A small image classifier, trained from scratch: depths [2, 4, 4], 45211 training examples.
Rows from block 4 of a small image classifier, named by matrix and row number. Each number is 500 + 40 x the weight over its row's rms, rounded and kept within 0 to 999. All counts start at 0. Numbers have three digits each. After the name is the row's rms in percent of the matrix's.
After each channel's rows are labels from the 100 images, of 14848, where the channel reaches its highest value: "top examples" is what is common among them. Only what is clearly more common there than usual is listed. The data: photos of plants and fungi (iNaturalist). In brackets: how many of the 100, against the usual share in percent.
# sq0: squeeze pointwise conv (model.blocks.4.sq.0.weight, 80x320x1x1), inputs 160-319

sq0.3 100:421511442493471509563473486523543472522430538475531544484438492551502464519526516489430540543499501544428501547540578529537592455509512429558515444476459510535557526487509438487459507541461481521531538463505540498476463413487478467497472549513497497513459490540529500494556473509489484499505544469436464451470508513524550481537551514506438475551421520540460485541443560464477448481529550491447506468508468468493520425470513466502500557495448524480472502425503494508476540514472523
top examples: order Asterales (49 vs 11.1); family: Asteraceae (49 vs 10.8)

sq0.9 098:491490470513555450462552533515575543414586420484585511526536561525495557472427510531483509459535416563570556443487520409498488545517519451522499543511518537551533549524473557464564462551486496495503470459512483522501466442501530549403527499496466564489531521530434477506489485522426552580511523529480619591535550517456526544456489566434445520484560510576480562470553518550527544509461539548498558561496476514431413495515483570504571509487523457479503518503548499418471471475519547
top examples: order Ranunculales (27 vs 3.9)

sq0.51 103:513523553533486517471510490522456504524527353526477447579575463572512529468480534523550579530482530485469572488469468464483462433487457453443456531557500460518562503480441522499492548503491447407490494496477491449379493479518559479480522482513501528425555435505470571489517455526477503464516507450549502469499479473451511551506487462448445523459506422513497553514539510508484531570517544443522428528544522509484486521527505418480555518471551523471511536455516462387524498574462490
top examples: order Asterales (29 vs 11.1)

sq0.2 100:489525453522525446477462549594385504509550526447489475540523558493469451548473564490440574475478450534488469470521503484525458496492435476498505555492507503483551547555504507489549506507568474468569508498511472548447551538479533538487477475532532501564496551443448470592567457478520531503518527451510577575544503444511525496492531544453444553486517553517544494425488603508372485483466525572447455526549540433497557491429465513439481574496458563431479483454572571378580505461484557
top examples: order Boraginales (26 vs 0.8); family: Boraginaceae (26 vs 0.8)

sq0.39 099:444522516488471496464482539502501548511499532509472512490542532533501495489484603497448541470524470510476452499521453565579460504546574492466551505523494450485469494483565516475464492460497461495540441488491500534453483524568514497437499491560531503504565484504476491561493458485565460524544543516543560537370513468539542542579492524493468481550472529519545504404488482474475463464511510482494520492420505447456481552479470604583559476512432485517478528455541488509540499446602491
top examples: order Asterales (31 vs 11.1); family: Asteraceae (28 vs 10.8)

sq0.33 103:505514530522549499506528555567423495524517498457484493442445508475435434528439541568528497388499478528408507530528515486578481499567496478500511541459549496469584598540531453531527530520549553466585523522540468551407467536461514528500484435525547482559431525509473457501494414491484431470550524477503531456554465528511529483528501548480473570471455553494543444488478518490379455517484504503439416518454506572539536485470447483467509588547470599493501491468508559472559472490457547
top examples: order Boraginales (32 vs 0.8); family: Boraginaceae (32 vs 0.8); order: Lamiales (30 vs 7.3)

sq0.49 099:477501486511481496458500435507436476541546516472537546658570488565538571461455539522487494515497424473473540489488494609467472533494537549493509450459432516563554489541508541423533480552449448473495444427498452539585554492536522466505509519533475525477487491492480547499484466511485544524469537517529517517474557422554514491474517488510469481561549482533503572431504521506484584512594475513539574573537467514433485404465517535540511560448503502506473488549542507494548494478522440
top examples: order Asterales (63 vs 11.1); family: Asteraceae (63 vs 10.8)

sq0.66 100:509458552522510484452523439489484483509575490480486465566604525519525549519518570463503543501477418502513540495489487493521475516540524496513511549508572451524557550487457520444584480525530486432475475459535475521502553519529544478501582487506522521498529452439488576487501451507557495542494493509560558566502553482540472553428475438482446505460589503579449584431500512531438569565485536496547508551521444483387420464505526520515541473432482545514442503426564513370512490538523491
top examples: order Asterales (65 vs 11.1); family: Asteraceae (65 vs 10.8)

sq0.16 098:469482487516504518500578556554439539502519557487524554489535510487496504481460599509510498452512388571454454483496547472488520537501463549560506482444489517504494546504497508467577500564513503494482454546528489565449505482501524523487506523511492524499521499501477551500511458500514477496496553491513537501582485493549512523529554547536496538492479593617586522410483523510473525573511538504555465549533444572476593467449457463484503611529451629556489496435532561433519514489496428
top examples: order Asterales (63 vs 11.1); family: Asteraceae (63 vs 10.8)

sq0.32 100:544456560568477506464575518434450523443540426497509537439515452505479502492481536524511487485497387577506443477465440429532457511543391585461511520500528477531421570549482443491519479544510510514442486555499495514481454484471504485444491471493482514483576516469495563533432505528518413417558578542605539468531396433524449475535534527515489574473551492507542494464469402489510549609477495416488408538459521632493514512522478473506476640571471560526587505485523440459504447389509497
top examples: order Caryophyllales (38 vs 8.2); family: Cactaceae (36 vs 3.4); text has "cactus" (28 vs 2.1)

sq0.34 102:523465521521463522449509479523410547534518504474538507662554494501530540521480561537504565475515421471470487542478445573468474463577515544511455491524509531533518488593534517506547562482504474521503456506462506478532556497582496539481525507516510500539521547489406552484540490546538522525456548461534525466462517393534474502524465422606523502635504486547549555400472487503480596522560480458525489594469530523467487410512504483556466562458479516509466528544573495532579492533536464
top examples: order Asterales (48 vs 11.1); family: Asteraceae (48 vs 10.8)

sq0.40 098:529526492456440501467519533511511514503582543488521469445453579471493510488504499467480571524502492597536593454369559464561515469435455491539524579584552502541592468498555474521522528560522554585485449406453483475606457502490461513469451424451451494561544463442442550490509554490435484467488515492498538500531473555442484555503559510518408485528632469552455507410472600469493504483484580464405483513521557498491515401502518493461579435523409528490429506463545497506505495541486463
top examples: order Asparagales (29 vs 4.6); family: Asparagaceae (29 vs 2.6); text has "yucca" (25 vs 1)

sq0.78 100:519507478496436478466448557450410516533475468509470520596507463583501577483593525579508611612451500468440509543513460603486485522543518577540550522501523458517577471535518475526465517410552503443466469473492548475562491531545498363575576526582544419486487469531503637446508479537536471475537507514501445420524518523492478521511439420526547512529488492551462505505457434531461586514510511441494485505471484495463554427582451499539497450458475499608503544467535452547524522477473414
top examples: order Asterales (41 vs 11.1); family: Asteraceae (41 vs 10.8); text has "common" (27 vs 6.5)

sq0.74 100:496437457499429482499479461557399554564491555484528429587552538502483538591490548512487488462468437471539489511516516534547403522461553508492467503437445444490482546542465508464490468392545440483546517506495481551442556499561514484481513424517503474528505449423426421563530398527546512458509551469531504524427548418567526503503520484501473454484469543530523620422475473454478542522484443554486453526523485449495526513450526484484490570498447566458448545459516520395515510495577478
top examples: order Asterales (58 vs 11.1); family: Asteraceae (58 vs 10.8)

sq0.60 102:387555421506519529542501539483491465503425524520487564493513469589472457443540546508418553539476533474451419523590608532525587471517610423501482403503514569583499505428518525512479586564494529496515496541429510404508434484517485452495541552496496523419504591597494470528554531543479516484393612447455480438515426506457494485546504482488457453560440478531473482478458529484495437457520445532465513453500382465498450509475475502575502563439503512560549487433459411537441528500516502
top examples: order Asterales (47 vs 11.1); family: Asteraceae (46 vs 10.8)

sq0.63 096:546526544517542524514485489515427492531488490462452502511526499529560503508554564540535477509495532516447464505504509465433517421499506524459487432511448410550580491502502503458538537523520503464562496579487399496491480513462587495497534441537549443480534582534509497479446488540462448465509456472464485375522418464502502579443453521467492552532484495461528476510548471522375472556538601507538477614488486513487522532520448454405479551501517485471514459505522545495528546509544383
top examples: order Boraginales (34 vs 0.8); family: Boraginaceae (34 vs 0.8); text has "common" (25 vs 6.5)

sq0.5 095:544513501577540401560505506541579483451475431563595487534527449451555555469444493562521487458501498546478510532554539493590444519532506483478440424475506494515448501569454481499497415483478427472530561432497582457409547483481506503512523507487504576496546436487549471533519427534516545544590479455557541542502537482495514486527528529477482464552400518521497581500524456515522544584511517545490507445554487482467515585457509555459466491576529469511484576462474486429500526506540548
top examples: phylum Basidiomycota (39 vs 2.1); class Agaricomycetes (39 vs 2.1); kingdom Fungi (39 vs 3.3); order: Polyporales (27 vs 1.2)