{
  "dataset": "photos of plants and fungi (iNaturalist)",
  "crop_scale_min": 0.7,
  "rotation_deg": 10,
  "num_classes": 54,
  "arch": "squeezenet",
  "norm": "batchnorm",
  "kernel_size": 3,
  "widths": [160, 320, 640],
  "beta1": 0.85,
  "eps": 1e-06,
  "max_grad_norm": 5.0,
  "sam_rho": 0.1,
  "max_steps": 6500,
  "final_lr_fraction": 0
}
Rows from block 7 of a small image classifier, named by matrix and row number. Rows with one number belong to one channel. Each number is 500 + 25 x the weight over its row's rms, rounded and kept within 0 to 999. All counts start at 0. Numbers have three digits each.
After each channel's rows are labels from the 100 images, of 14848, where the channel reaches its highest value: "responds to" is what is common among them. Only what is clearly more common there than usual is listed. The data: photos of plants and fungi (iNaturalist). In brackets: how many of the 100, against the usual share in percent.
# sq0: squeeze pointwise conv (model.blocks.7.sq.0.weight, 160x640x1x1), inputs 276-367
# e10: expand pointwise conv (model.blocks.7.e1.0.weight, 320x160x1x1, transposed), outputs 240-319
# e30: expand 3x3 conv (model.blocks.7.e3.0.weight, 320x160x3x3, transposed, each kernel summed), outputs 240-319

sq0.84:501484489515502496488509513477495509506485480499508522507470529522486492495532502483486578538515469501502483481518522486479483530499539480521486474455482495526497524472470527463504524479439490488456526502450495493530510475478477479557455511485475499512508481490519460496529483
e10.84:474510500514470503511520524546519538527465515513505529530535524524540520484482459492523537512501472537501527496454512513499518520495475528534497514508448488511511501510505534524471511482514460464507499510495517533481494525492518478471492512
e30.84:466500527518513511499490519509529495428458495500496507481424469485486517511555491476505489485502509506497498506479561490500485475543505499488453503509492495525519516479487458497562472520485435496476486516499497519484490524497511510525517516
responds to: order Caryophyllales (32 vs 8.2); family: Cactaceae (32 vs 3.4)

sq0.105:489544498493490487462506519528503503501469481480490524524485509506486489496492499557498527519483455524466501443505534488497481486537465542510541534553530543545555536494513485544467499484498498532510547493517496500525466481480488498493513520526518545465506490494477493514488504
e10.105:542496463475507434483496502522501488505471517486487490486486512463508550520514521485495477549501488472468465521475517461485497490484505462527491532481487516497475539451492499523483488496533485479496511490603484487507523488532485504528486489
e30.105:473551519483486519532558529488488473486496497509461508508508505505458488521508476481545459463501496531467517502522480508454473529503527462548509491554526540498532522533532506485524538471494470451493500489515510492508505514453497480478496568
responds to: phylum Basidiomycota (40 vs 2.1); class Agaricomycetes (40 vs 2.1); kingdom Fungi (40 vs 3.3); order: Polyporales (29 vs 1.2)

sq0.135:471562501505510505479472520496505486480513453505484484495530520488492519520531484549495491477472466495448503511486530527516487488509473509498547491518470530500498488511441509485471537474522518489484537497476488476491448493510510487519489495460543497551465548539535490513516507
e10.135:523487500460496518526494495473499464490490549467495485499503530493508474465490502527535486551503481500501481493477487486497467493494475524561484459518477480525461500486488470484479473506488469504502461491502511501524530493454467490591507520
e30.135:480517496489478520573503472513492494498499491507520498491499460497486516484485469496505533538513502491493479482507506488525511533490521508514495494502510524518528483489510498488512471470473486469482515492527494490526546511469504461509507512
responds to: order Asterales (31 vs 11.1); family: Asteraceae (30 vs 10.8)

sq0.9:524482557516516500476521495504495485526498504522500495511469490480475497481482520501543502487486490500451493488487505499489539478495525445536495480432508520521486515530506499472506498478467547476518509507442503487525475496508490559531487510533448499476479512482544480502526508
e10.9:520527489477470485474523491460515513488519468479512474492491490495475477455504522506473493524506459500539468516492463535511502546524513511488519490466525490475531454522499482498576516497480481520530523476501500505473553469510482517483481525
e30.9:488532555525522500485445482504524468548493548485467512539525555550545493523518512545510532515477512501541533510562475504510518512519467505518476541525484491457512534515499529481474486510508565495523499543532490492520522495498490522500482495
responds to: order Fagales (40 vs 3.1); text has "birch" (26 vs 1); family: Betulaceae (25 vs 1.5)

sq0.115:489489543486493487466515471522478516501500521506484486499460489514454484495479505483508510485504497474450515480469480524509513496487499482532488491495500482475490509548486455486461487454410487513479503443482441444492501471449480518511497523450494530483452520486550438556535504
e10.115:446503474511485495522494527516513532480474538512493488522539495532472505492505484500478480488541478503521459500459517525474533509528496471519516511520485491492500500501497510532558464455492483495500509445475496529483488499492529521524515501
e30.115:451508573508486519482496495479472506520475554473475471521468505519486502517540484534556483484489469496525476489508506520500488481516489529511482571496532510494530483494478456441507539511552509504485502542514466524500526533484532556485495471
responds to: order Caryophyllales (32 vs 8.2); family: Cactaceae (32 vs 3.4)

sq0.131:432505471447512473515493541492501486492502500535531483485491536528492478513502485460486476494513515451532465495478511502564480507489497493465526536468514485482474447467478482501464497467518463479503472489526504507474522520516500495491495474484484524514468508484525518467494484
e10.131:516496536472513544521526459483536500484543484490466487551485492504520448500482472477489459485496486538513477493520489493533485509522481490474520466522528494535493491544492517446502491499442550490539509511498458464515476481469489502514475521
e30.131:490535505486489416431540490532488511525511451541513512488476479526504515496467488501438530505507535514519525493511444503483495506475509494442489501503487485485487503541490535521495475529495498534502482530512495544524544488473547492500475499
responds to: class Liliopsida (29 vs 9.5)

sq0.23:459473472525501470503458506482483473515498520518500513442507511488506442485528487491467489497463496474522484491495490469510511537456533506528489487535483467506497516482527496468504488505455507498440465477531505520521508495485472503498498508478471499516502477504498506508512492
e10.23:478495504485479534502516495491481506491504518544505468524516507499504466453490532474485519474511487523491500520511435492525524505541533528494527517537511492521502523533477458470516514517460521514514500522484492491440491487523526515464507482
e30.23:495504508532524516498504535502484485500505456534501493485482509500485517467525537536520510488496472522504475471524482519520480462553497501500495460486499517460518514487494460497515518505480513514514492497522505457490514507565498475544526503
responds to: class Liliopsida (27 vs 9.5); order Asparagales (26 vs 4.6)

sq0.147:504503475488509496458512526489513496472490492475502482508457529492448485496475495493479510509501482448464466501494505495513510512490531498500520504525522489499513543509538482489474492469497480511459551479472490508545461510463426558517510489485503497527479553495500493494532531
e10.147:498506500469507496515499571501466491525491545505481485541485543495501465483485467522500528576514430452513472469514503491491495497517474507577508496493529477543482489511535492528489526491488514505524532492474522498522499480496493436499504509
e30.147:443528480498528517502524554492464515507521509482470507504443519498510455481540464523573520512485502496492520500510511512527490496529498518498466556512562502534541513458523484499519521517526516476469529522582473516518487525517509528537494522
responds to: order Caryophyllales (50 vs 8.2); family: Cactaceae (48 vs 3.4); text has "cactus" (39 vs 2.1)

sq0.77:464455514481507518499471498485464510482514507511493512505499485475486507533477487505512518457500517480526477507474493493500481493501465526496515546491530531510527484532510528538451536484509459509547480461510519460476534530519526508454546473496529517487519531514538449490491508
e10.77:515517497484505501513535502506484485475518505467465476509488522499450540467514469517518472489450490505536510500571453501586503515488477532512502502492517527504479511527470501514500523515547539537485512497551489479533469524480488522542503499
e30.77:526534510488516460497530459489502514507500465500479520489501503527516512504477449515485485528520530453501520492547477503434472520454533508505499550551521519490532455540510546488487479516453516542514475540474498522485502461484514526516486525
responds to: order Asterales (35 vs 11.1); family: Asteraceae (35 vs 10.8)

sq0.119:496501500472499485491509476516502508516485513514483476519466505496492480464478482530495511531457488542498511455509517481518503486501499557533518504528490508529547526491536465504476496454485533562499514515528492512537459469462497497484504529493484514494519484513503462533485477
e10.119:536479500485524482497476524494473469512524471471490473511467491465493534494512475491477480539476526523468478473493506458500501509502487442473523500502492554491472484483522495516495452494535509487485509514586478512515512478490482522526483461
e30.119:489548518525512528507522522493504489498468476513477488534553469518494503491542483496505495465503494552456507495498483492459502518532501479563538504549491526483540496551522492480514517479467466475516479503521505476505513515502510489483469526
responds to: phylum Basidiomycota (40 vs 2.1); class Agaricomycetes (40 vs 2.1); order Polyporales (31 vs 1.2)

sq0.49:467514511506506524483525483464525535497513483495502485455498510510477492473472449521544504453511479526503478513508513502504492473534489491503512490540501448474537504471536440473451461469530545514432496490494520510479469464488477518489495468537497487444471458477468500493503473
e10.49:525520497508539458469489463549503513499476481438488485496483494481504471497546504485480472495512472523464475493458475526497517545450509465460526489450482518471502521505477484513515492517554448505482509497540460535514527487516517500500517536
e30.49:534538483521510494500511466506513505445506538501461489512465490492510496523482503440464519458495520517462502517531531478456500484495507439537471512526479516474483475536481523505503470505471504513496487493488503508502506417519512504484541510
responds to: phylum Basidiomycota (52 vs 2.1); class Agaricomycetes (52 vs 2.1); order Polyporales (48 vs 1.2)

sq0.123:517496501486498487487526492501489490491479524491481485501520487493461518516469513501498494505503507482473465523500511501491531467498497502527506461472458502530509494497531448486458449454489588508481530488465507487514336525494474532478503480519488478512510517506496495486505515
e10.123:497498446515481489510462519488481446518467480486514462437438521497520464485512487498491511534522489442503459503484492469453501545515493462512558488457473484476486495490513499480524487514472470517485518501524513512509546509463507538514499504
e30.123:502541516530540519516500491512509489453487544473459474520506504533564483470504523520523512477513553506456530514524516499466521504519472499604501535578542497499534460505502485492511497484500524473517516463525516477508505491499496497493486538
responds to: kingdom Fungi (32 vs 3.3)

sq0.54:457519474471502448518484511501518479519512526488515491489492509505500438506534497476472493487472509464535512479526517482499480546506514525522473499504536502547548526513500473464519474484476483479486495488529482470512538463497509485489494531464468507514478487488522495484512471
e10.54:515507485469498530532508516506503523491514543522518523535543480506484465493487493480465509495540500496544512483506474468524491540547487516439528482530512488527505507511496506485501514473472532476502504480522502505456467496495524474452506459
e30.54:484488533498488470470527498495483468506522494534512469468478486475450505503467565511464492502511459480505460467542458503507483487490504486440496466454511488481455498496475485498519515519488521499508467501502507466468526512504490494521515481
responds to: class: Liliopsida (36 vs 9.5); order Asparagales (33 vs 4.6); family: Asparagaceae (26 vs 2.6)

sq0.111:470498496499503494495446505467541499492489492514478502428539513492490487516502467505502514480484485489475487510499511507499512494501596513586503484504452497531466473511515508483452498503475540514457533517518502501520497503492452506544509521522498474499500505501528504512535512
e10.111:472478502489478509528527535515490506492523522524552517497516519491523470456475531478491523511489498514492507514456460502445482518560532508521540481512529504531497508513483484503486494524510487502529471516455507511500494472481538511494486499
e30.111:515521526548538519499490538502494502452476478516471492496484515531539497481533482524518518471511536518518490490521489521519498471566496517522502512521521504488550502482504481506526515492484533500518509494550509471510505503546492470537471522
responds to: order Caryophyllales (38 vs 8.2); family: Cactaceae (36 vs 3.4); text has "cactus" (27 vs 2.1)

sq0.31:493491532491516521490549502488498512491493450495496503468493512507507525507489460511507521475518504520485474511479504476460476456510502475514505457469479483515505506499491463462476479433499564508451551522479509459543470468493479467484483505520512479440506469458491503493490494
e10.31:481512487551514478468528507543485521507450476468521535498476498456528506519508516520507500523495520477515495534458465474492493550483542481503531535446476511485499516500528520525522509519512437506486452550497506550507523509472523534504476514
e30.31:515525501514522523514495480515506481470485536504468484505430480514524478516510483507493517476494540496503501521511523472473505486504473492581438507536489514474519495490469483502530463489463508513483499515487516537503493467495539486471502521
responds to: kingdom Fungi (39 vs 3.3); class Agaricomycetes (31 vs 2.1); phylum Basidiomycota (31 vs 2.1); order: Polyporales (27 vs 1.2)

sq0.153:504519495519501479458524502504535492514497454504491477466501514516490527494484515490499513459527455490479505494476507523506525525484458458465487505449525528502513533523504491512515463489480466525488508466491511523495456497466520485529509494491512484567470461481490471457512491
e10.153:512457508484512521509447539495483475501501519514561469518497505500517473536468478480463450519547474518508479502500525448489499477479483471514492474545522492490491485497489449467519476485491490515469468526482577517473542495475491492481511471
e30.153:530500473513537520522485473502503492491473499499521511518516436432481518488501519521544527480492456518503502516445521502503486510490495504541526500490506518489496516548433452491509483505486438511535492488509478530493504534483513532521515491
responds to: class Liliopsida (41 vs 9.5); order Asparagales (30 vs 4.6)

sq0.159:514478537517532526487499458531448533505497506512484498531431507492499481438497553481531499480501496498491516474457456530489518503508508449518459510471470578516510512539509506506514485465451504516517490478486458475488491513503527536502506487503473554456517509458511455513521525
e10.159:465517475512489494519536505484469515475481514490504498524518497511488499500533479511472553465544501465513478524501496524501526506485508496513467538474512469512497509480513495506558495456485490529518515482486503492526501510515495488474473509
e30.159:475526520510513501486526506507506505546529532490467494545446539514547486544509504543534506515452520501541538520574504501517539511493450506498429537525462491478506525497501488469469503518524551505490512537508501505493523495470495517464497492
responds to: order Asterales (36 vs 11.1); family: Asteraceae (35 vs 10.8)

sq0.117:504491497536505497487482463504574481529521487521477488505558518517490514504490458504529482478476520507486521532524503506508506492480498509502472506481529533510525500493535506528465489504486525516489503504497477489517530466483473524521530514504531467471499498496461487499498539
e10.117:525545525495515501520521482497528500411520508514491477497476464506510473496514573491496499525503479476495525494535498499492522532488577534525538485480488490479498487492459505521518526499472497506465493526489467487491510464523480482498553459
e30.117:468510496530489504501461524479504529505503522513471467472588509482463410533496523493543489523499545531484474496529486492490496516530528491497571481509474503466503507500495548531503526498522524461491474467534479493474511507551476498536493561
responds to: order Boraginales (35 vs 0.8); family: Boraginaceae (35 vs 0.8); text has "speedwell" (25 vs 1.2)

sq0.34:492547490503530472495493483463503520506478468515478461475514498517486524531523504513510465491528484465483498492484500559515522511502499461502464482466482523523496498487500478469509478452498509504455507501502472474497464465490473458557495531510479490476490480482499489493498508
e10.34:492477466495526523545434509520506480484524535520485469506524500503492479522474486514484443509507485482535508464474507498516457496535486465512505475537531478517482493512523485472523437488488488518466471488479568515502538540468466484503480505
e30.34:516488474518496531539440409517513486486481458523516502511509465446516527505482493517454504505507520476518482504457506512484508510466487512528540467451486493494493498548404441521517455514466449526521512495498508516517501516485495514515505481
responds to: class Liliopsida (35 vs 9.5)

sq0.46:486494494526530521506500518489500516473479498527483507515500523498481517522511510508474505473520521476516472501478475533467468525510460488454482517471532558504569560504481531528479510514473478521505493472468456451505501487459504527502543501436483517463459516521512444523470512
e10.46:473516505498515494504517494503456503487467508531488500540517535545512527506538510547519514508529471492508496481490447449516480536493498526507477499506544466511461537485486467521536550499537479553507480534511503488543495527513525493523522463
e30.46:485501515501539488554526482483508502573491502515488475507520532500486505494428512536495504532470495460518480515531499528488489512458508510523527550532500491525498503499478485501467509471469520517473484541480510490485494483504490466511490522
responds to: order Asterales (29 vs 11.1); family: Asteraceae (29 vs 10.8)

sq0.148:511489512512499479483588505526496467484520479490495506531498519495520548472499521477546485496535482489507514527478512470481488496491482536478449527549502529493516529505495490459493466464508498543544526535523489448503529415494503549525499514483494487499483469482495509523457519
e10.148:507525484524502462476460502559467453512503497520495473475499476534504477506554477471453470500550479517488478498480552487491518456448462446488469527485510487490520475461496447507515469522511481506490483500512496492486519495492527490500500471
e30.148:534470447507487495510448497487500486513503558497484493523516523492503499523493533460536526523498507481500484490491497495501483482471511455509525573502542528497444512473493506497500538500549473507516471491464484486497480503527481552520526504
responds to: order Ericales (27 vs 5.4); family: Ericaceae (27 vs 2.9)

sq0.142:514504505487506500501482509485514508514527481471498523515522522480486480518516478497498524517494494491482512509544508495514486527505488495515533517545480512461461462494466530516481546476515493464448492462472504498499439549470447519442538482447530519548513566511517491501564491
e10.142:496511528449486491530511516503521507498478523492503524497489541507501506498504507537531510522491454518448536524479447554483458522492466527558489499514470499502485496464491463494478499494479477506516494494480491522515495456477508514539455504
e30.142:482494519483489520521505508517510467469527521505508526508455537500517524466491497445512525501521528473475468435527526502503509482502497490524478509541543488517551473497488489516509511495494537427486508492503465456495513507477479472525551548
responds to: order Caryophyllales (25 vs 8.2)

sq0.154:491484514519490485514471532493496505466509477586487541525518485506508512504528517500488495502496504523503465500484539504483473508487511485518527526561437527526524475508488534518497505449529504496458519446505509544475501489515516467555515500486566514530492506505508500520506501
e10.154:509494482499496520512491463507503509466510504479536486519491503491459486447523508485507458470475530518468528540463456505532513524494501491507461460484491522497496481524461457469495531551476491498464507463509520479479518514491509556488525463
e30.154:520516518503510475496490492489523476517519453502489510526495479523519514510513491527529495525520513490479499491489518516470518506500525515516494497523513505547538513474456503508504471496444512527511517521445514510481531423508544502519512499
responds to: order Asterales (67 vs 11.1); family: Asteraceae (67 vs 10.8)

sq0.83:517506483553483477470494494514496474524504441485513509522534498504542479475496503521484507465483478535517496505471529471504471507518489464509523547548562522443508491480506504582500493521488487476497472451488492542536512537489516500470530529480556504497451474460457533520469544
e10.83:519482504488483458524506481465456526500448494533535515487482517467509475531498526475476517521448495517489496507479525476474521511508534497495466490509494525487499539477494468497463505478485468489498506488534485493522500521529528514468535481
e30.83:467526512476527507480525552500488491483521513492459496496508485504472464518513518502531483531480487526484547505515479483483491535492511538518503458529478478455514507490571520511486513468555470469473487476493519513483541496453530534435475544
responds to: order Lamiales (27 vs 7.3)

sq0.85:481509501476514508517498519488514511464483512520429509511526478473492515530486487531495490505492519498513453500500516515506476491509493528514503555520445505543506526486530464518461545407549516525500518473551496509452484503492513471493531503504544517517510525545505545504491536
e10.85:491510522462504494511483443526499497512511489461508521525429494499480488431517522488507447482470508489458486487491489477546511494485493512502496494475491538494445478496443491503490499542526476519460457485519487460531493500487494520543496492
e30.85:529510523513494441509542512470512505516494455535500519502532501481485490496516449522523483496487503494487487499537472522484502515518553484484527513498517544520510509518498533503521491475432468539507509508475510457506546413513503505512496497
responds to: family: Asteraceae (40 vs 10.8); order: Asterales (40 vs 11.1); order Ranunculales (30 vs 3.9)

sq0.48:471501496475523484536478506445506486491492532533523505506526514523480490502519464487498465512487521478505492503473493516541530459492496473457528512499513490501431447480486490506492515484529495472526490494479526489462482507557508508525480474546520511494499496487536550485430503
e10.48:510473525456547541505487459443498494492529495537479486507467507504520462518480490491495467521473536522509490497507523482540468512515520521496491489489504475471499519544498494475479473554445503517489458534503477498524533520458478502515458534
e30.48:515525531479485440500515474525478526490521450511506490498501480509517501513437483525504517484517535525491519483518477485493492503454543520432460515470505511469467495521522543498469497493464514518488495519538510543511545475479528476476487471
responds to: class Polypodiopsida (38 vs 4.4); text has "fern" (35 vs 3.1); order Polypodiales (29 vs 3.6)

sq0.124:498530480503507505492495520484493516476500451510483493496503519503508524505511434526506509472512504496508512502490512504516454520514475516527498512553520557521513496530502531521409479484500500508521533457488466461531451499451514531491498491483491451527471495508483471488502515
e10.124:514485499454532508533495478540548467487513529463459477494498521489471473497526534523538495530501455517500511493502471468487501517486478511536510462506485509523433531482464476504489478520515494530516509499511456489524493444481499496568504486
e30.124:477550525503474491497547488478509492506500520520498510494497492485493465452487501429503507500513547507469490493547516491468485540491538465520507490548543503540511495467521540493532481487463464492490482507485460470501537504480476493515509555
responds to: order Asterales (29 vs 11.1); family: Asteraceae (28 vs 10.8)

sq0.1:474518495489508482491477506517510470492487512505509466514515500516470493472483466480495457495473497468471501503497492519540532478495472482449496509504494514492488504514500513488443492508483480504521515462475487451477461501527500562493498452493497504482462481483528486472450509
e10.1:524525520471513489511498445495488514511527509492489495490508474522518496486499483500490515527514505485519494479520487503510501484500526539511483479469474483520491501494511490502520492512455520525537488523500483465527512458506486483514500482
e30.1:467520476508503445511523488530486545543528456518491491516502521507502485511406471488467521503506494526504515474521482509486476510451529494467467521498517512505468518520509522503490490517462528503460487536512494495503525452485493462449496491
responds to: class Polypodiopsida (56 vs 4.4); text has "fern" (52 vs 3.1); order Polypodiales (44 vs 3.6)

sq0.41:464477520478500519475491461468513488493496482473477521433506501480497487523519505510505498475486497506518475494480483468480443537477449500462467496454491472516488520514512484482493462480498476497465552512516500459557518510473462478461478503503461519491480477481497485486536492
e10.41:502498527537523483511521483516501527476487522510503516543488496526510530532524513511492504499524525507498516495562487520490528510503538502495490516516492508524524557506521533516505533458533550491505522519516493554495454509485540485490502465
e30.41:513515514500547501514527528450473488528511507493493451510495508484499518499513494536512512472498479517498492493497489475489465496513437549501510483493484528489529485519525467449491522471521504491487470498491493495460498490535520512482513514
responds to: order Asterales (40 vs 11.1); family: Asteraceae (39 vs 10.8)

sq0.61:472517483493517495494489498456529496504494491504492514507513489499488497471481443508497482488470458482473502471471504521512548471478498508471462481536500496495470515477494475492533515508491511500486505494502534491504441499510497483548464493506514512529511481541538547501477499
e10.61:532466485478501502459466480457501492499511501527522450448491542505550478524456508481463467533496553493503463481485497507484487509519518510519477478493501507483500498494549478482527468556446483526498475523498497459500545543477463527507470525
e30.61:500539477498520510533499517505483516473476467483504491511503428474503500504460497547515509506470460530462504512485492489527493499496520525515488493443498515492482503505532493492476492481454465466515519491528526541512528464488511459494525452
responds to: class Polypodiopsida (56 vs 4.4); text has "fern" (54 vs 3.1); order Polypodiales (50 vs 3.6)

sq0.71:518529551478470538510503505507510509494507534482469468511463499497437505525495500508530528528500507507508520485491506517500514497526509494513477486519483502515493511506497474485464480473487512499517508521489479460521514478442516516504535502477492521493474516476554463557497470
e10.71:505502491524527448518484515536515511477490536495469544451508517560514511477530485530526502527554501465480500504449525503493497518482532449497513552478497507491507510477493497580514448493539452521503515467516517548529505505494522486518464521
e30.71:474516506478483532508503479512470484503488556503458473534465483506504480526522523468513451477520520489480486513486493484482493468503491448546484555524526492488527495500468496486534518505533478492460481504489469531513504539457526526472510509
responds to: order Caryophyllales (50 vs 8.2); family: Cactaceae (50 vs 3.4); text has "cactus" (31 vs 2.1)

sq0.116:506473479507479492479488492514484489495503504520490480502506489495506487498503525490496505478488490501515501495478491507500527498507486494472534593496501513508453468441520522507509523498533480518499525493507546509467497517576506538479558493514618484441508503505473551520495568
e10.116:505513521533517483498518498502499483501505524562517507569480512489503487508482508514527527491479525486461483556510502516531496501428502504505445538510514536527493536516445525504430507512511511500522472467493491466513473527489487520529524524
e30.116:477497529487465493444509511500490483500481500449475501503499471495457480507467483510512476539501471472505510511484490480469487495428501514502484516494536490506503466472527553470472464517525534510469474546501493532472507460470523538486457488
responds to: order Lamiales (26 vs 7.3)

sq0.121:478541496481508483474533536496537489475459486537485475449505524486488522495536496506505515484497477490497465519512548501501519522512521452503479501516495504463497480512478517455487441452497495452525473520483523454497510459485506524526496523470543464510448493454521493518529505
e10.121:478465509514522469523441528548488488516514551551541458532527511530508485495532495490501494477555476522529524502482504525511489457517513490492492445548512535533511519528494478465506502571500484486489490500527517503503550489480531567520532491
e30.121:547500464483493536517499432518534491480498489489493491510446463471509494512448527480465524461532522480491487518467534478450527477461492497566464477520533498508484460532424477489538472498484456540520490517498481500512517519507510528496535497
responds to: order Asparagales (38 vs 4.6); family: Asparagaceae (30 vs 2.6); text has "yucca" (27 vs 1)

sq0.57:455496482478507493477479508474522474478483495497498488453503513498469487490495469499492508525484453475458464493503508497512520472484534473524510462506481472503469450478489513454444481475468502527450507534451517487496441487492454493507487489503513463527515536504511491519529501
e10.57:505499550461464494528485526483456514517489500493486522484500501502532444459490484505488482517507475486483507472459475508458461504542472538553523481512496482536464506511471472516522530509506514485506534533466502500505514480492511506497481514
e30.57:484541512542517539509461528499517519439448496498491477512495479483510483510538489505528518487518490508486471494485538505507495481552494511538500542517542526518541495480521466513542509488476492482499495520542497480498513506556495493509500503
responds to: order Caryophyllales (52 vs 8.2); family: Cactaceae (52 vs 3.4); text has "cactus" (38 vs 2.1)